python train.py --crop_scale_min=1 --rotation_deg=10 --arch="vit" --norm_position="pre" --bias="all" --inner_norm=false --drop_path=0.1 --patch_size=[8, 8] --loss="cross_entropy" --optimizer="muon" --grad_clip=5.0 --cautious_weight_decay=true --warmup_steps=620 --adamw_weight_decay_other_params=0.05
Rows from block 11 of a small image classifier, named by matrix and row number. Rows with one number belong to one neuron. Each number is 500 + 50 x the weight over its row's rms, rounded and kept within 0 to 999. All counts start at 0. Numbers have three digits each. After the name is the row's rms in percent of the matrix's.
Before each neuron's rows are labels from the 100 images, of 14848, where the neuron reaches its highest value: "colour at peak" is the nearest of a few named colours to the mean colour under the peak. Only what is clearly more common there than usual is listed. The data: photos of plants, animals and fungi (iNaturalist). In brackets: how many of the 100, against the usual share in percent.
# fc1: MLP up (model.blocks.11.mlp.fc1.weight, 384x192), inputs 0-191
# fc2: MLP down (model.blocks.11.mlp.fc2.weight, 192x384, transposed), outputs 0-191

colour at peak: brown (63 vs 24.1)
fc1.243 092:462507443513542542542482479481476406483506560572589394527473458506467558460489499436630496573525470478532527541484552530471496524491460550547476505508508457495547453556451528504400454567478415513448530534378484426496495539587496471543498561451461491462459500544487444511511477456417629493507586433402538507561516449554411562565585534529502496458526551443528525431613449528559436534504505496495517566426426475512491544430506527512499462480443571508556450527504380517564528525503533418548566597508388562449412550482503407539481416515461559527481493489463530530523476523472609411
fc2.243 092:470603443499594467493487447492449512486508580448550456542546566460527430508531483490460488596481559518447458456514506531355447530524417447519464499567544423465447545464486588543563485578463546465485536474545568471519535594498418474443444423436531467516569536550462603573510544615531489486469453525500488539539579494549481583439559485510519462411398531414462484473454466502451466555427514553454385530520524563478463443518463516502506524468498448484393501565568497538475471429481494585566564488484525491502442554432491581486594526466496585475464528523568487511550567475390446547

colour at peak: brown (57 vs 24.1)
fc1.281 089:482542441489535560425537527579456498524544526485521488553496491522518507500519545571515449524481520550627488514508363525502445434371551595501519509484489568557597460534463433491455543429414517460540537504552580507510432521474429551485420493423527468558491463501423467500508532443419552479408483516474517433459585531473528456480454508597524530547491575565521496432569415524534427496452435533445640547534481474512437532454545582444514516543433506496522628519480455418481536527366525507531545500590468501597485460481525529488546453440471493475484418515455457403477416482495486486
fc2.281 079:480536495501576453585523510481596501443476438433390534544479471527468505520377545456525495534472551530406472409487510533522554504478489558487556512449500474498425484450496441506491541480549475448421432464393380475525509582461519546464568472472486494491505480574497538515494519465519477578562482548463435512594522489480428522563554501511420385562447590538518564545583427419455528475476418413586529461401454521487425540506597493577467508607473456572573495430520486496540524504509420520507486448484515471455463471498519534421482444543531479491522685536517553501435516524503506447

colour at peak: pink (26 vs 9.9)
fc1.261 098:597458473426421490570586432537474518470440499428458501464518567444490430438522471482457499486444571545511521535492433594421471467571467559473472499532506551497490436382551498484524471590451544496483472506553487456493484465523415515476484433495580527493486552373496459505592421445496458599492487494554460498507498409486591588450503625476459465553471542435558474608560536560482555535566502537470579573433548549612571479588491486508491577525444462466454490476475557467467409532513516572511494466530548514457418505569472480422453586536502513558481396510492473530555555500490568513
fc2.261 101:390560551489503514438538465491455401565441474443516474513469517528544616552443488538491520552531477527521456509511540458493442466439530487546498517449511446528453588470507536462539490461571555450469597476487456508447539543533535539556487483433454495541533591538502508550513482448519495445406478421559414483584498478453608514527506472449531530553538556506494485559489405505445549537512556527508527466473559557517480388500549561554433440520666556485526478494473511582520485427521470538516433393541426574471425616472432433482410554516509450469542508421515409497411463484471387578

colour at peak: brown (52 vs 24.1)
fc1.72 086:527467508467458511497495556531468465539534461594536471464469347470574447426470492397515429530458544468461467550561422621487377526515524528599547525494510441552607527528481478583495505507579489499520496470438507425507545484539478499531551549416471591562521461442442506498470491537460501551495516476510548484510583528469505440430523442462468325517501442516514518503543384430535508470531409547427608487574446519540499464425477381453550466558515471491461551553610489557496528504507508555456457492519540497499482461474523439477541533578439566518534567518403539561538535470553456498
fc2.72 080:563469468536513445580526452601519512461484495491576571499477414516510457556507512573573566494448579463530575476530423492446442527389479550526450587419458388500524477501460485477391550416514482408507459474530555466470469568498473437433483470467522487455503534496455524527529459444513483531579440551490493497510489452569485532498581647540595538470487489540593507547518432521574455529518487394477467464373498461585483523471571523491498474427499437549549622481535420483496507504526376544472466406419459532549552559545456577462503482467561533481507479522511521496554442567516566460

colour at peak: brown (62 vs 24.1)
fc1.2 088:460527541572461506480481450463473468482472533493487524521537421529529419600506454472540502508449443511509401511581545524449412563477445604432402549486530510507479412548492518516567489491562465513512435439446555513558579544501462548536425485506583512482512499535518518526509499415448554474371554536471536495538409576456516485529466473426529472583545540510411561518522525543412483505420473581462520458469509549604476426515485438444485544604445476574444607445460475485476451481500460561529573536433556586438412475475504544476491490535527616405507618526429514506434456534564488537
fc2.2 088:473467489527581503434591428420470510416481516531522517447543478465414485503519466572488604514601498612394386496481488525531529485517534541620483458570475591483449528539540390438573450455547412490551561570458467519435482469519501540570581545520489536487479425439579521490501459435407526482520455434552444513577481489510461524539537489442476533510576577540455493342539562581526481463518493479508471496512465520491529436591514473472573451537517362453480468485581454509524532452435467426477442526498475403572514423464447513502500490518505452472524560514506411499473506528541477514

colour at peak: brown (50 vs 24.1)
fc1.153 112:506475493554458469526587458442562455433502542547559522441532523462450487473465559539505447513525514437483476507384487522488460607462440581519450472543410541521499497495508411437594488466511503495445520521527477465567440462342523478547506528495611478547400491464413481495423626453524446468564564535512438521440452476497497538538441433486488490568457455517468601532394426521472503457476593517496503484469476559566528531448441523538487435481481515551523510483564561620509540546551590645453583485443508530471469503603453474487473442583472523561487494463581518509489465531468439560
fc2.153 109:424464479476398522500471485495636534499519424565460429483469554517470462463504473499493559547566476440476412462490549535489417534590501437466533473495448483552402452558593423445536480429398550496442514486585485438409503496483480476470440502495499570492545477495509471449544407556454477540573485595464502462514491579535502473628573549572530378496439498438497559454486548487543461480484483441516473477501482502472507538424576414581419544535506492486473594504460525541664503463461505499527428484524460471446493430512374506521493438541500536472485472545468528508480381551518493577

colour at peak: brown (56 vs 24.1)
fc1.382 108:562460473572434542547543523470335506535492462485481543391396517591481493465505467531465417509521565510521474513543565561327530533509549489493496552446420579503537462555481518497539485563529534473510490532474431454564506534559551482502495483464495430516530528511424472435575523500438516530528443457403532507468552456560435493452541485596600446468474600436549522459457506602489549477501479568561510488463470467544519488537555466498497485532524455486478427427504527473536533492525534471454545508473438530472609539481526517461415576597452390520502569603437514411459481491475361498
fc2.382 106:448510493424508482438509547466431519580499516465415409488498453485581560512495438475529396551569507556557580554429576479465513579465540445473401509477398518506500540466428433486512521545479506440591524505474545419458580477431545478504501574455450459463445418471525536557531557528470504437523540520552585455444459469451439519564590597427503551456522520513557505520441534487631503480496528597524518535560458464587525531563498481465429573391488447410497484427576601510535440517529620471502471529451474483472475550485485567439505520477412425479458516469510486532431484517464505574

colour at peak: pink (28 vs 9.9)
fc1.362 112:538381525449552444472435541490492483529470543498574529507521525524487492408529494550480532476547506512502544529552508613385492462411525534462476467558493471578473490534567504572529592535561412522478572435594501445488426563451488394412470439490519548438395513455498496470407490517506481475432533486472478474522561518424603500540531494521536544408518539408531512494586536469521598525510489452538636500465452549585420447520520445486438481491461539475495466483537441458498499470496408468538442435496565459479472619487667490495478553525492527594521484537487519580433505516553461521
fc2.362 111:554524566484516460447505469484537422560477547457495486539605486599539435499459516462565490471535437487530424573519418595533555433503508539507559570535484419525527596515494551454490398483502547452457470536406522416541509521493502427591538555503455473584547570512477400480538455529525476533565552499451479623409487510524488490430441472463520441479431549446517496509497525608536526620444483491573519459551507534509498501382448600496437525491599452480530552456515524546513572561494550498529480510561551392410462528466524525462591507542537464459483463441494388445523514512573560465

colour at peak: pink (26 vs 9.9)
fc1.97 107:531418513472447535491426488411538467452568437506485434543461507506426591524560474439500556455540537534492480540451446597469530459439453596562443511487438473522511603524540470526465494532472573511417494548491508453486490491561563513511435483475418388442440503381509619524485492465571475504548505571558462402555558535521480535530488484458356519514577522484457504511404489555536503531517503492438544611330439445506490487541483479561515500523567458485519430522537553600509465465467453498481530623515520474460558509502527474513595474501405540493505549563583455456554535524529542485
fc2.97 101:540488552497521410610556563521607501444427483351573559501536408563529585484601474456533397469417519512621469495514518429477434576456480356490562426567501528485418401535436425474484454532554539528503336520506502486513457546509542372492535500508559506524525497543492521462557440467471478489448506395464447477477543444445518574533568521557485411443469429483558443548549469492527520424516468512461516513505490442452494508442538505463507577482477421496478457424448487512486533531568550484411513484501491501507477498496501520466479487448474504519511490579480419455448509503442482499

colour at peak: brown (49 vs 24.1)
fc1.239 103:416549569575431403457505522558542488472518560482454497384500516485526456527481558511561453549446445486545506523523448533548321427488527506521526374385490547558480532535460502474469549539540403453541477505519494490455466504443562550384538452420461551503575517480486502419461557503467567478468520557487482407353581463518554538500507481544463587443447525543448484481593483460490521487578432522519492576483477563557509513563462528534567587571492468499497516503485508442495503502486499484528560553549496454455521540476434499467558597512492548469440423505538607521516478393429579491
fc2.239 101:369483494472486416524468520576517476474567514491505466463587460600499485584438563455505449457498515442478529504519479367408544510546513599445637538580468528403482547470578491491470518550504566527450418516524507570476525515506592553505551546532473419548548524433553468578566458465627538578519509515494464519522529629526474477437474455545546443526419437494479485542524478492495446486468467507460400485507475482502526503491508515504490470399524473551547474506535578615515530464523489482468472482449469560524540486502565526540500518531563458622422589510586598448418535548555531519

colour at peak: brown (49 vs 24.1)
fc1.299 091:517476620546448659549423480411497491503526464522487527489447440546491429508511460507502581490438599483523486532498569417527527585429403510533504450486518517495459580474565413501504544504420568588570551485505541583409453518487397437370498472494472497501574582502450520439560482479494542511473471522470373514457524572543515545585517517532504449470589516479483477489463425499495510498443463530489465459400520495505468506527513478514436497528567464462531473497520505560588564633555491516483535534465470555443460450537453530559370490566401488564468508516483474477532473574448580475
fc2.299 082:543576536418488537535454528499502464511506520538475548527527550511434439584469557476470601399493432446559453486603460524410519509515531483504509567500503460486539586485489549547419574462549489425466516443431510575570596466554547502422474499433496473474488407467589495597520500443485506481446535443462521497465505437518475437462439546580486474422524431560427465564509537477497526538455563499500407449483492533497497536515469412500492504547431534589637468509488501468431494531457465473610490551489492383618409510553578436555437460501438454438420484536549483557567500441487429490

colour at peak: brown (49 vs 24.1)
fc1.12 094:493506535456490539531589445430431476453528468481534548515467454490548445557487524468516525593563497582501565456521529458515571569493557551476450498484543483577543484530576488393420544500435478525548483504492451518511470486494544423334408563400494527494486427539508409545357531464536536372446511553511439488471471501465446449633568540478481497443463371524542453484439452492461556616508566536495524471447473502519508546542526522472572527547591514577529519564456552546492473551457461460470476433487457441529540503471437572479466454492565435516570510571497525522516486494569473597
fc2.12 094:538595504424456483524494433360484489557595473464551561436522507464520438455471484551448484641493490458521490520390539507523488462528430494406554474529497445520534515520530550448472454520548549499532415513504466404557477460540464556427423443507521485490545472540614474558477512494515539454437496431471504556552538525506533477611532546550610500565591568382512524424502448487519524487575490447406476539405551493509506508506485538516428552588540511481591544504504562506530558486574479509538475587471465461476464533422572523534521518549425512574511612573505479505513489403498462593

colour at peak: pink (27 vs 9.9)
fc1.81 105:434512457611470511528543489443538501496467570455487528596421508504496496496553478511450523383451606474458489486636553552493486425512508495388561467491527569532480549584475487511500496595493528508504590429483410605473543524449563482480514501473580438526472516477542469486493550501578479376456414503485514556455554468409495500529448410496515526494572445489452528445551546454530520617424446501519551507547507567507514532499615441473511515505507471628551474479476476503435535362377455499496484520553453450488535485490487419528547511493511505545394420516504490509525457518580450442
fc2.81 106:437511454504467488553367520440473481447519429564415531509540485507419460449440489415492459546423511532586517511408511555507428490518456458522529498561535550509581465465509549576501521550492548532508481472521545396448490456491496478437486578458467547523575483489473451540583531474528507551566568528537506537522510500563446590486469516545625589508561411510476489459419460537516498597576426609449551508562472410516562456527452487521525497537493572499463555582584543468489456549551514568505588475501489435467501456578572506425483510493436501544415516503543467322441525532572509525

colour at peak: pink (32 vs 9.9)
fc1.354 087:421459500489478571471571564516457468463439466456478517454514496460458486453482569507518543530444513618477455503541329548531474516517513581428527465482514510544602509497479350461464546397516539568539559418465492448575520523421583540496520535476506576429488573445592573568445484465528565452508438378554456565597479527557516542504522473452447559488492401489485536539545518475442487510438553496614515488490562485483460506516520553485467492550523502559532504551512545534399493393508420565508481479477537454508526577491480457537489411559469590469445488438543475510553441530444564471
fc2.354 079:465455432505605473443465442563450465431484534463535513487496487513425468538521448536541441489574415526476563474433549475460481504499522512564451488542378415496492535462464516509482523606485469421494521522458515469478512544497433495466489430409484482584547518538547516527471473483446457456542409624499508475511469468456471495431464567542427571506542587478543494442490547496528581468544457414592527444470455562465525484519504479380471519591559550463440511410529515493503458363509451473454458583545570464508508454529561638502424602470452510552483504515494615554390490528524452572

colour at peak: brown (50 vs 24.1)
fc1.116 108:468585460518549452488623582478495516424461503533514493504512405499409503457479527588504547595544539435462584512466482559476572448410487432461555609456505490558469530476503457590387474499491478547545458534487595510501587412487551472515518514472402461457498533460437407486565467464467463462454459508519386435482612459497491474456613556499496452543470526445476547476544490544541518486449548462515507501572479497499488434505480550555580550499558551441465442552494483551457591489577533469468522548414490482566520490445502484510450478517504610536419574475459525615452437481390541513
fc2.116 109:452485550486504407558566368545428396418434484496508502548570473451482574512490475443455578499484506525455531418447487539440463476456517536523500485483476477521587422572472461558585457508597495502557436515578534562544452468553418483574499517494480517444451583548475420496509511526466512487508464497496474445581515422477464473476531442571460549510544515510426468436478437478496490457512401512557585445497509560424492575563461513549439444517544440429533484501509349422575470522466552520449566511552489459485601573520484483410454603397529514514528462432493483490512426513548608522

colour at peak: pink (29 vs 9.9)
fc1.371 094:444529471405523451524530432500468430445527507395502460522505564504438463477612483488630598553485486523501532504518441480457484527448419568419505458498505525525473432491492545437525562514524534524556512538526422500514466626530553482510477456511519550432603474570532507449471625461465442533578448527426537540498521577454465537520383496568521453489526584496543379497514524507440544523432499504556467472538555596573470465506535492535504535414543488437513498541471501474477431456515421485546510458393500480391452434532518457482565408502504481473551535580527530595589441525567419452
fc2.371 098:489562503578529470520508494587485416484477455485526407455556508521479475469477508518451492552559552421522490527508522596463472402487455503469563487453481528538509515548461532517495433483491464447496517559500429427557443527381504469512538574487424550449495426556454522463487589437455523531509516572364492489414502470449517510533458346485507413517524398491424489450488570534435492481537456470487525508482571431447494510506516479432524465536502448510393485527470488588499503491518473452410547504477436468502444641434559530508556571575621507534510502402490415355401475519490537497