config.yaml
mlp_ratio: 2
mixing: "cutmix"
momentum: 0.98
orthogonalizer: "newton_schulz_5"
batch_size: 256
Rows from block 4 of a small image classifier, named by matrix and row number. Rows with one number belong to one neuron. Each number is 500 + 50 x the weight over its row's rms, rounded and kept within 0 to 999. All counts start at 0. Numbers have three digits each. After the name is the row's rms in percent of the matrix's.
After each neuron's rows are labels from the 100 images, of 14848, where the neuron reaches its highest value: "patch colour" is the nearest of a few named colours to the mean colour under the peak; "strongest on" is what is common among them. Only what is clearly more common there than usual is listed. The data: photos of plants, animals and fungi (iNaturalist).
# fc1: MLP up (model.blocks.4.mlp.fc1.weight, 384x192), inputs 64-127
# fc2: MLP down (model.blocks.4.mlp.fc2.weight, 192x384, transposed), outputs 64-127

fc1.16 099:510549526583532427487511560494530521510370527450514493533553491512481518523511524418462496520474518513442438543490566494581463548576578572534382541516480518424553512475600448428501485529577544
fc2.16 108:534453472425620502543538518511554580530582525614506515514444521621493371580552497447472478484504546487430521470521454525423564530463505539439554530525493482537549464518453398549411442543476493
patch colour: pink
strongest on: order Lepidoptera; order Charadriiformes

fc1.327 103:517563482464487543486533547400627480470474518432499453491436587526521447498450483565451513523461504474464449467446471460467552509452565596574541439479515446494449494469468577513491571447564479
fc2.327 104:534492398517509470528569527574509455419468550528425517516508458463523614436543588481538520541471469578509421510459505520491655502489448500564552583570444522515508403583455443388518473514482504
patch colour: brown
strongest on: class Magnoliopsida; kingdom Plantae; phylum Tracheophyta

fc1.311 096:486510504448449456512564510570565476532521514460544510478481436469514435542433499473447455526434525598551444450536460541529561491447498409485492466500486521513401525446489404458532486456562493
fc2.311 115:541451470474487458486502418521504474545395605416523507444494519519478410507500419414536429518447523495504451408446464507472494467505449488517441512551481514616457535492469591346498590477470496
patch colour: white; cyan
strongest on: phylum Tracheophyta; kingdom Plantae

fc1.62 103:492444511534516535451515574514459558473440504387485524503481419595524475515480419586547500415415511504469480535576424542451549515382465589534500549506589604478448510528485472494538487524461433
fc2.62 112:559551530444454595440469511516437496591488643566532616429482467483518510515434525473487517596531483408479549523469526559534485513518421509523544558571577458516462408500501547519554405432423513
patch colour: white; cyan
strongest on: kingdom Plantae; phylum Tracheophyta; class Magnoliopsida

fc1.349 127:467509563575505536393454511514452478516398467479513494411516489514509432428509491481506547486536471447563488501535483494500537477544443486521539500357587567572469519486420555447471496407480512
fc2.349 133:587436517519546533566464440508493509457441448593397522499601480507557449487528521560535521521520493527462503586545521593553396391469568496539525477477599537562552520500491513520526514542405499
patch colour: cyan; pink
strongest on: class: Aves; order Accipitriformes; family: Accipitridae

fc1.138 077:477494522511478515504522479470484548605435460474523566591494484486515555471503479447518481422548500472625456522520501538437515550497490474649518532495359543452541483445491506437498408528616558
fc2.138 076:434549551599541471428460601404473515523387503518350455555470504514478537441442501559497465484478492473495444405567454348468545449446473583509460432425481495609536509589510492480504463457488505
patch colour: grey
strongest on: class Aves; phylum Chordata

fc1.37 106:445492507424512490553514494495493513540450531448547603551464527447435432407536488452510483494487508497534464555463562585468508540614619487523417474483488572426423496421502462537440419556557529
fc2.37 112:552527484501511482435542546462471521527510497564454444537413568528502539460529489442537503481516545544469494519535559427505480413467438458475492591581541495460482500517524480496476461470531501
patch colour: pink
strongest on: class Aves; order Anseriformes; family: Anatidae

fc1.381 077:497432486539555525454531534480526615516471517559497583521576549573524453484450556546438497471544487483504508497457512532480520527581435516564552340394452498466354547459514485473473581494478459
fc2.381 084:508437456469543499412492381589478466480506530446511526509435558488457583539516569491510451498520438553450480503425423520567519569501506487456485514576371576466388558381581601453468399443490494
patch colour: brown
strongest on: order Coleoptera

fc1.285 097:543536359503521452445505550475532480476500442537539521549504489436449579522446454563594449439563486537521419514453498438405419484610392489548558512457464511542489559498454519491593525581465455
fc2.285 095:467565514601480474567550385466486543545468547499513528455462562560546420509501537511517528509479474495444533379507510484467506468495498513552360532449427407489588503532469426558473481438552584
patch colour: pink
strongest on: class Insecta

fc1.13 095:470549481553538609433540586474520500516399590491506592571395442480574513486503481489461585488444508533531482531469444437515493522451400488489445525475502453530513512381445507571452564505534426
fc2.13 085:416527460494647561495539533538589450498491415581511432481599564521436499546457506442472469490463593573467437503574626473586455500543469496558493468518587526529458547530587570470583464476440471
patch colour: white
strongest on: phylum Tracheophyta; kingdom Plantae

fc1.28 088:540505502457437515546461523410494529512522540513536415439593467505535463507526470488574472423504481511526509532474473498441488489447451440534541477467466538509431448595496569492447585540482453
fc2.28 082:417464487581440456555558465444529559480453414467466486492512460414541530515560562561494451547520455452553388521470497534487470440475533460551543433453486489487432471429605510424609474458533602
patch colour: brown
strongest on: order Lepidoptera

fc1.309 097:532502454492453515477482570529512483534452374564479580551433497550482565509442482535470474539564520567527465508467467447492478583508487576504451494562469584517555598547576590490422442509512389
fc2.309 114:598524543498510465503603469526544550530546417465543516491488487485414454454357456520464526562447526478550533522491483547526507461461439558535491504482439604530437481486574519557457530464465410
patch colour: orange
strongest on: class Insecta; phylum Arthropoda; order Lepidoptera

fc1.245 101:513502527527545574443502497549399449540487525538504588501548483547493391570554351557477481466558482445507561450543392466496496572630439478581436495574382488486479541467449533511489513484503544
fc2.245 105:568574538522435555519559465475476526498436574457566592475401492502542449502528457568544504482529516552430436521529371490501442514473501548472509568494551402505441500490522465500597436481536485
patch colour: pink
strongest on: phylum Arthropoda; class Insecta; order Lepidoptera

fc1.94 105:447503536423516472511474484485430521472399609526484510378535442563595514590551499414592520403485463415512507458476497507530542467515604474592427501433524487512476451489420487512508535468496540
fc2.94 105:479536502549490455530530533480477540445518352555388466616569522498558514465353484458368482501492424553561576533581485526524510496443423426506491456459553530481449535514478552559507433439540479
patch colour: green
strongest on: phylum Arthropoda; class Insecta

fc1.316 096:539540511499459381501537590557482527507484446507536520545496444490550545539511452465523435567508501593462395512502481387535435531566546506461476536480512495518529576530598529527506530584538395
fc2.316 121:530545510472560506521549466405459533463528521570471466471577542511469416473377515433479548605514572439497530518476448607441379433501576475521501483460513566444452525571565470545474479545434505
patch colour: orange; yellow
strongest on: class Insecta; order Lepidoptera

fc1.272 097:538495446529635537514463432545483484611495501517497397411506521465478448445487491468529630544484561511555488509406598497449461553515593512365550464529468473485466490579538533489529533433513471
fc2.272 094:503484518480439490559507485474544511451503560542537537528448530548513490435560469561421418565451508584445551576484572539520521443451522489521435527503477504573569617425476478366462495574511501
patch colour: brown
strongest on: kingdom Plantae; phylum Tracheophyta; class Magnoliopsida

fc1.262 103:507491535416442515496538539513383499520516485545532491416424496427468437478473541495507459514500465510608555421516549427520586513483582496516458401535544500593392476567540527409475549436461453
fc2.262 099:568434442547500553596513557526539486496538578560518520460521443410555563522485482514478544586477584544502506517506472496439443432490479467557498525483535513502499574482482538495476535508482489
patch colour: grey
strongest on: class Aves; order Charadriiformes

fc1.368 056:523481487508438448490568500433515473418497508528473479528393572492512410507482444526517558450444523548516557446495432420609481505447465539508436526448556528503500567566428586418487450540485498
fc2.368 052:486446507500462537496493458376520526547451499553443399526415539529474465437485485481446509447444452397514477508476522634515523561480498506550436344509454494550528517596541646375483525585551539
patch colour: brown
strongest on: kingdom Plantae; phylum Tracheophyta; class Magnoliopsida

fc1.117 087:489630507580390478446533482460403416472520548502486393582440497474565397530524459517533545457453558540555476546427498565517562500465490498436553339465528463554481504456573545536569540545443498
fc2.117 089:414425571520505447495610530565505575441454478515423476406488569549540495500459486504419481539506458425508409515514554583486509516448495508476384551473517534524515472572507470544447440597561576
patch colour: brown
strongest on: phylum Tracheophyta; kingdom Plantae

fc1.183 112:616560514447468584504464563493462550394438453515528451490583490530535466456478498476568524576533479429521484474428486475444531500508455475530530442495379546476485481483447548460476493491464470
fc2.183 116:547541561528524406577531487551494507566459455492602500441436466504546468474565494507487523481486569554451625511544545502488491471508459490556444540563392516541456499438551485534547508529570510
patch colour: brown
strongest on: phylum Arthropoda; class Insecta

fc1.305 102:390454517496420523494499504501481519527506406560431516515533451431559482517404483467500484525555470536428530418472561483458423564571475481481562468603533551494587528558460648443357579607454495
fc2.305 102:416569517491615466443487518553510493491438418511558552464479523525455576509527479386468499463439521448588487546473536518494501364514422512498432563505528549413574452537440413493483508504505527
patch colour: orange
strongest on: phylum Arthropoda; class Insecta; order Lepidoptera

fc1.71 093:365514445498565584413491458500478559553486476498521506495539493465526506537572462490579492437517516547427551554452512474447585569581491467612529526571392484563468508419436556478510430436512493
fc2.71 090:514535522520454507490530469529552534441481456494541501502464414479405556461561432551411503573495513558521453461485525491483504511440422566444410507480558469601493519493546451483447569529508496
patch colour: white
strongest on: class Aves; phylum Chordata; order Charadriiformes

fc1.312 101:465580513546442485471530489519431521446495470493461643491497512577505474557429513397469508459543561594531467483426462493479441527537411511390515522492441500484532487514614506521460504518488490
fc2.312 104:529455490491464501453480491509577536552563510472495445532517480548410516478554435541462441496596435472448560547482609508490543518402572538537519515488514451517540490470401508525514478490540584
patch colour: orange
strongest on: class: Insecta; order Lepidoptera; family: Nymphalidae

fc1.118 109:435480528498482517466536534436483554474495554494490502461454512440434502512487490505537460472598521502492613557431468568407548402493522441477460505551542502484422442520397540491546443479484526
fc2.118 107:486489513455580479525538362416503467561549499435518533542501536483513455427501552441438465529456469536564480411494576433498460532562455502485513449513459535508446475579463495534466468508546529
patch colour: grey
strongest on: class Aves; phylum Chordata

fc1.157 104:502538545411463569583528581470506514483461596500420543510498440539597377526520599508477509405507514525498473454556583502485560507483529514513502487506494538547446435560450483451482467429491413
fc2.157 115:417503430521372478479503471466426496501568517543454493490513510520471478486530436445501536446443445509453568453503422436540503497542369428448503487547507481444613503558544445453521413573484473
patch colour: green
strongest on: kingdom Plantae; phylum Tracheophyta; class Magnoliopsida

fc1.273 108:493487385545497580584498547393487493495575551498463559513521537580549426566526429549516582552535534564466471508508435496437528424444499521461524519495326452500456489524478487470460507518480444
fc2.273 103:506520590475536564426515486580531540486566485501516459578431481492507501439488519517494443532584520449460470514520529521529555558539512516451439515541526493505470489506523426419509550534532597
patch colour: brown
strongest on: kingdom Plantae; phylum Tracheophyta; class Magnoliopsida

fc1.30 094:393488492505487448406488484451507600488602360496489522404475477453536512580537480561503458513612533553541503505512464503466482491532525402467426458519514506495602463553533495449448500574503549
fc2.30 122:423500422448436523557480532441543408405523464528558543467488433558576565505509468558576507508507454471509479507512578506503527405557487480521491518476473444451494510557493518472486565573477534
patch colour: pink
strongest on: phylum Arthropoda; class Insecta; order Lepidoptera

fc1.297 098:497519505408579535486542458478411453551502466485387532392441512529490446524578461433539584489484447458529506562517483446496538460600468401516525506565513544519462532512498486522585382516562457
fc2.297 093:403470494522497514568513501547511497528539481467523509549508539482498576531517535458514382528466521494591460528529429485501404462504436573488487445472414388457489486451558562410582519492497554
patch colour: brown
strongest on: phylum Arthropoda

fc1.174 097:397405539527492456514414594452533542463478446529540564434518487546435520463480518468556525459479489501515501502575466456450622395434445503532562526441526627475480508492484538543481488454493414
fc2.174 115:473485516467601468507545499532540480517465547537501511490597502515552484512527543552450521522492495484564515524541399522514484563481505531440510420465587439544456488442473613496433464484475426
patch colour: cyan
strongest on: class Aves; order Accipitriformes

fc1.186 080:500566435398513618535556535507544575460494467502522526655517571516513377389455461562460488483524519502533516475481484488585416482498484476468483524479458514537568574433512482520517451531543437
fc2.186 074:569563550565553557483480437451471536466444428469457478477477596475426488524453483490496529508518513450519408534481491574480430426488451578466474440499466576369453476567601474510505548537461460
patch colour: brown
strongest on: order Passeriformes

fc1.318 107:550451575424544520469476484468440380461499503494506525543492433429613517561455525526536437526485493463441536552473562556495600439550542465476435472518441510478424466539570472496476451461455502
fc2.318 115:463568538561427511447509486515414486466501449470556526361541466485451417456433544555478487545516498506499519576590447462441485555558594546477578559479566554589503567528476508564450510418513488
patch colour: grey
strongest on: order Passeriformes

fc1.77 112:508475431493493477439513436536482438532508480444493474549547481562494467509515436462405518435586547482382485527487585474507426397527464494502510469509460572530542467394575505409477487554490507
fc2.77 108:485499493454531510525466467459606514416487502561524427498439527511482466467579397612495473591445486493557520513487521481500431487500530516493489555558489553512525551589548536498477462470513443
patch colour: black
strongest on: order Lepidoptera

fc1.38 091:496444439509540432378443566499529523417481440492529529472435471494554520460462575560507507422460493466484413521546551539441500605415587473588456470426500458534467505567499507508492473456472508
fc2.38 091:459480532553487540509514504474481485528512506488498538459548480527562473489571510552443476493505571463532506525515601526547547451460533452592480553499453459578485436556474518491493496497485397
patch colour: cyan
strongest on: kingdom Plantae; phylum Tracheophyta; class: Magnoliopsida; class Liliopsida

fc1.7 105:453584511498494508537617482513400519505438537454355452525482455527438500483472510459548443475505466560383425460495459422383453472527549539509411445497509507609569547559429533485493475455568433
fc2.7 110:514476428519432559493550598549467496359523492527499528585572478517435541626455608530531490503543412440515443411496624514580509526468498447467558508457489502414493508421445569498466464492414485
patch colour: grey
strongest on: class: Aves; order Anseriformes; family: Anatidae

fc1.127 091:470432504526523576420550507447539476490462541437578491541484521534522395575516545481550502400417600470578448439479571440453498528438441384496441509457559482432434476475460422562544457482527477
fc2.127 090:466492556505545439473462539575591484443510482552448411424543400492492587502427507495559478459595563599433503522505488573437497524500574527513464434610426474592534532505453500418560483443476452
patch colour: white
strongest on: kingdom Plantae; phylum Tracheophyta; class Magnoliopsida

fc1.344 116:406487463517456439459507550494415511489551410479527498505498466502445552444553554601452463510488566481542524534414491539453483457575481467476473619437505525411378525573497490486519470521498482
fc2.344 122:568426522465514497522608429452436494592401464485467540495439536545484481519495507348572502504520516567538508444500397554432500515422458545418485471481370454497558504416467499545566444474467441
patch colour: cyan; white
strongest on: class Aves; order Passeriformes

fc1.161 104:479524441480577390548527448382507435469564465428637499472507555450593538433488559483493468455492503502420489527448481576430593487491471421614527480522537556497479550486582519484480567598585533
fc2.161 093:502528519577538521514516462469493494557492478508569540434505544487400517527477492479506485457495522460404446499534531438475411465395503360560493562420534597497575471554504552449456511490471566
patch colour: white; pink
strongest on: class Insecta; order Lepidoptera

fc1.20 112:552505570476502544526544511518531481525500520445521528474489565453459418430441637451462401574471593491522430451481425544443464520521561410500420604529527616419569505460509530462494437500505408
fc2.20 119:533550428520512493513470547503514546465424465513472443535490519479664536463474390561613550569497572489477495448472505455544538507450560521537513486482499436458405460573519588527486504520440503
patch colour: grey
strongest on: class: Aves; order Anseriformes; family: Anatidae

fc1.290 106:483462564500566483495471464549542543439367521479578470562545456531537482479541521457503400408585437528468425502503475582470526491473495501533555487544533532507505566483508482565552469466526426
fc2.290 109:494465534555509518336425429511524503537438537554462505450395496550549455419464423543505450424499521527525517602526518481527456363506489402512425499460485516576491410534478468567559491467507606
patch colour: grey
strongest on: phylum Chordata; class Aves

fc1.52 094:411515544535505489499481543462578571432510563502484502472517544531461430476494474533495513558496531474466475454422552557533493418357533464463525407506510549449405556497629470441447504517539460
fc2.52 103:470524487438555588439511527534496471460473447497474478583429455476463544585477541465524546469512492496352517422481452542558575518483512481513476542427562474446422479488536544480494513489516499
patch colour: brown
strongest on: phylum Arthropoda; class Insecta

fc1.210 101:522555382431542501507529478530527476474463487644445537544419579530411551482542567557485398502555487526550574527455394442484505546553520566457489491473499575546499438453393477588501524482548483
fc2.210 109:459472531501360613410501494522506471503513540389596385466556496400468510478470482536464491420495546487466467419503505532512523561504458485541472518488553501563487571526527486490397424519396504
patch colour: grey
strongest on: class Aves

fc1.196 098:517509482503465502485369481485453623511415485525434548525548547453535465422458385477511553507479480491518474521465479573497519491449529539528463532479428463600538549539477410498512437468414504
fc2.196 095:512392512524538531502571498567548387480546509565483412539469487522463533585522507443500550510491519470463503510521520484595493455463544554523465548562559501513480496537555689510482568468424492
patch colour: black
strongest on: phylum Arthropoda

fc1.377 099:529531474446447533567509426489506442531444518460479480503513601493358550514483530522451476559571516496495463462513492527479437471420524526537493535436474395489594529544546520452453460476522496
fc2.377 105:485486558622574484582492563477511467443471569499478440350413479548579454536563499480449514564556441463449460476508456488458546501550536540469522527615622536535435568549426574504512496482628446
patch colour: brown
strongest on: order Passeriformes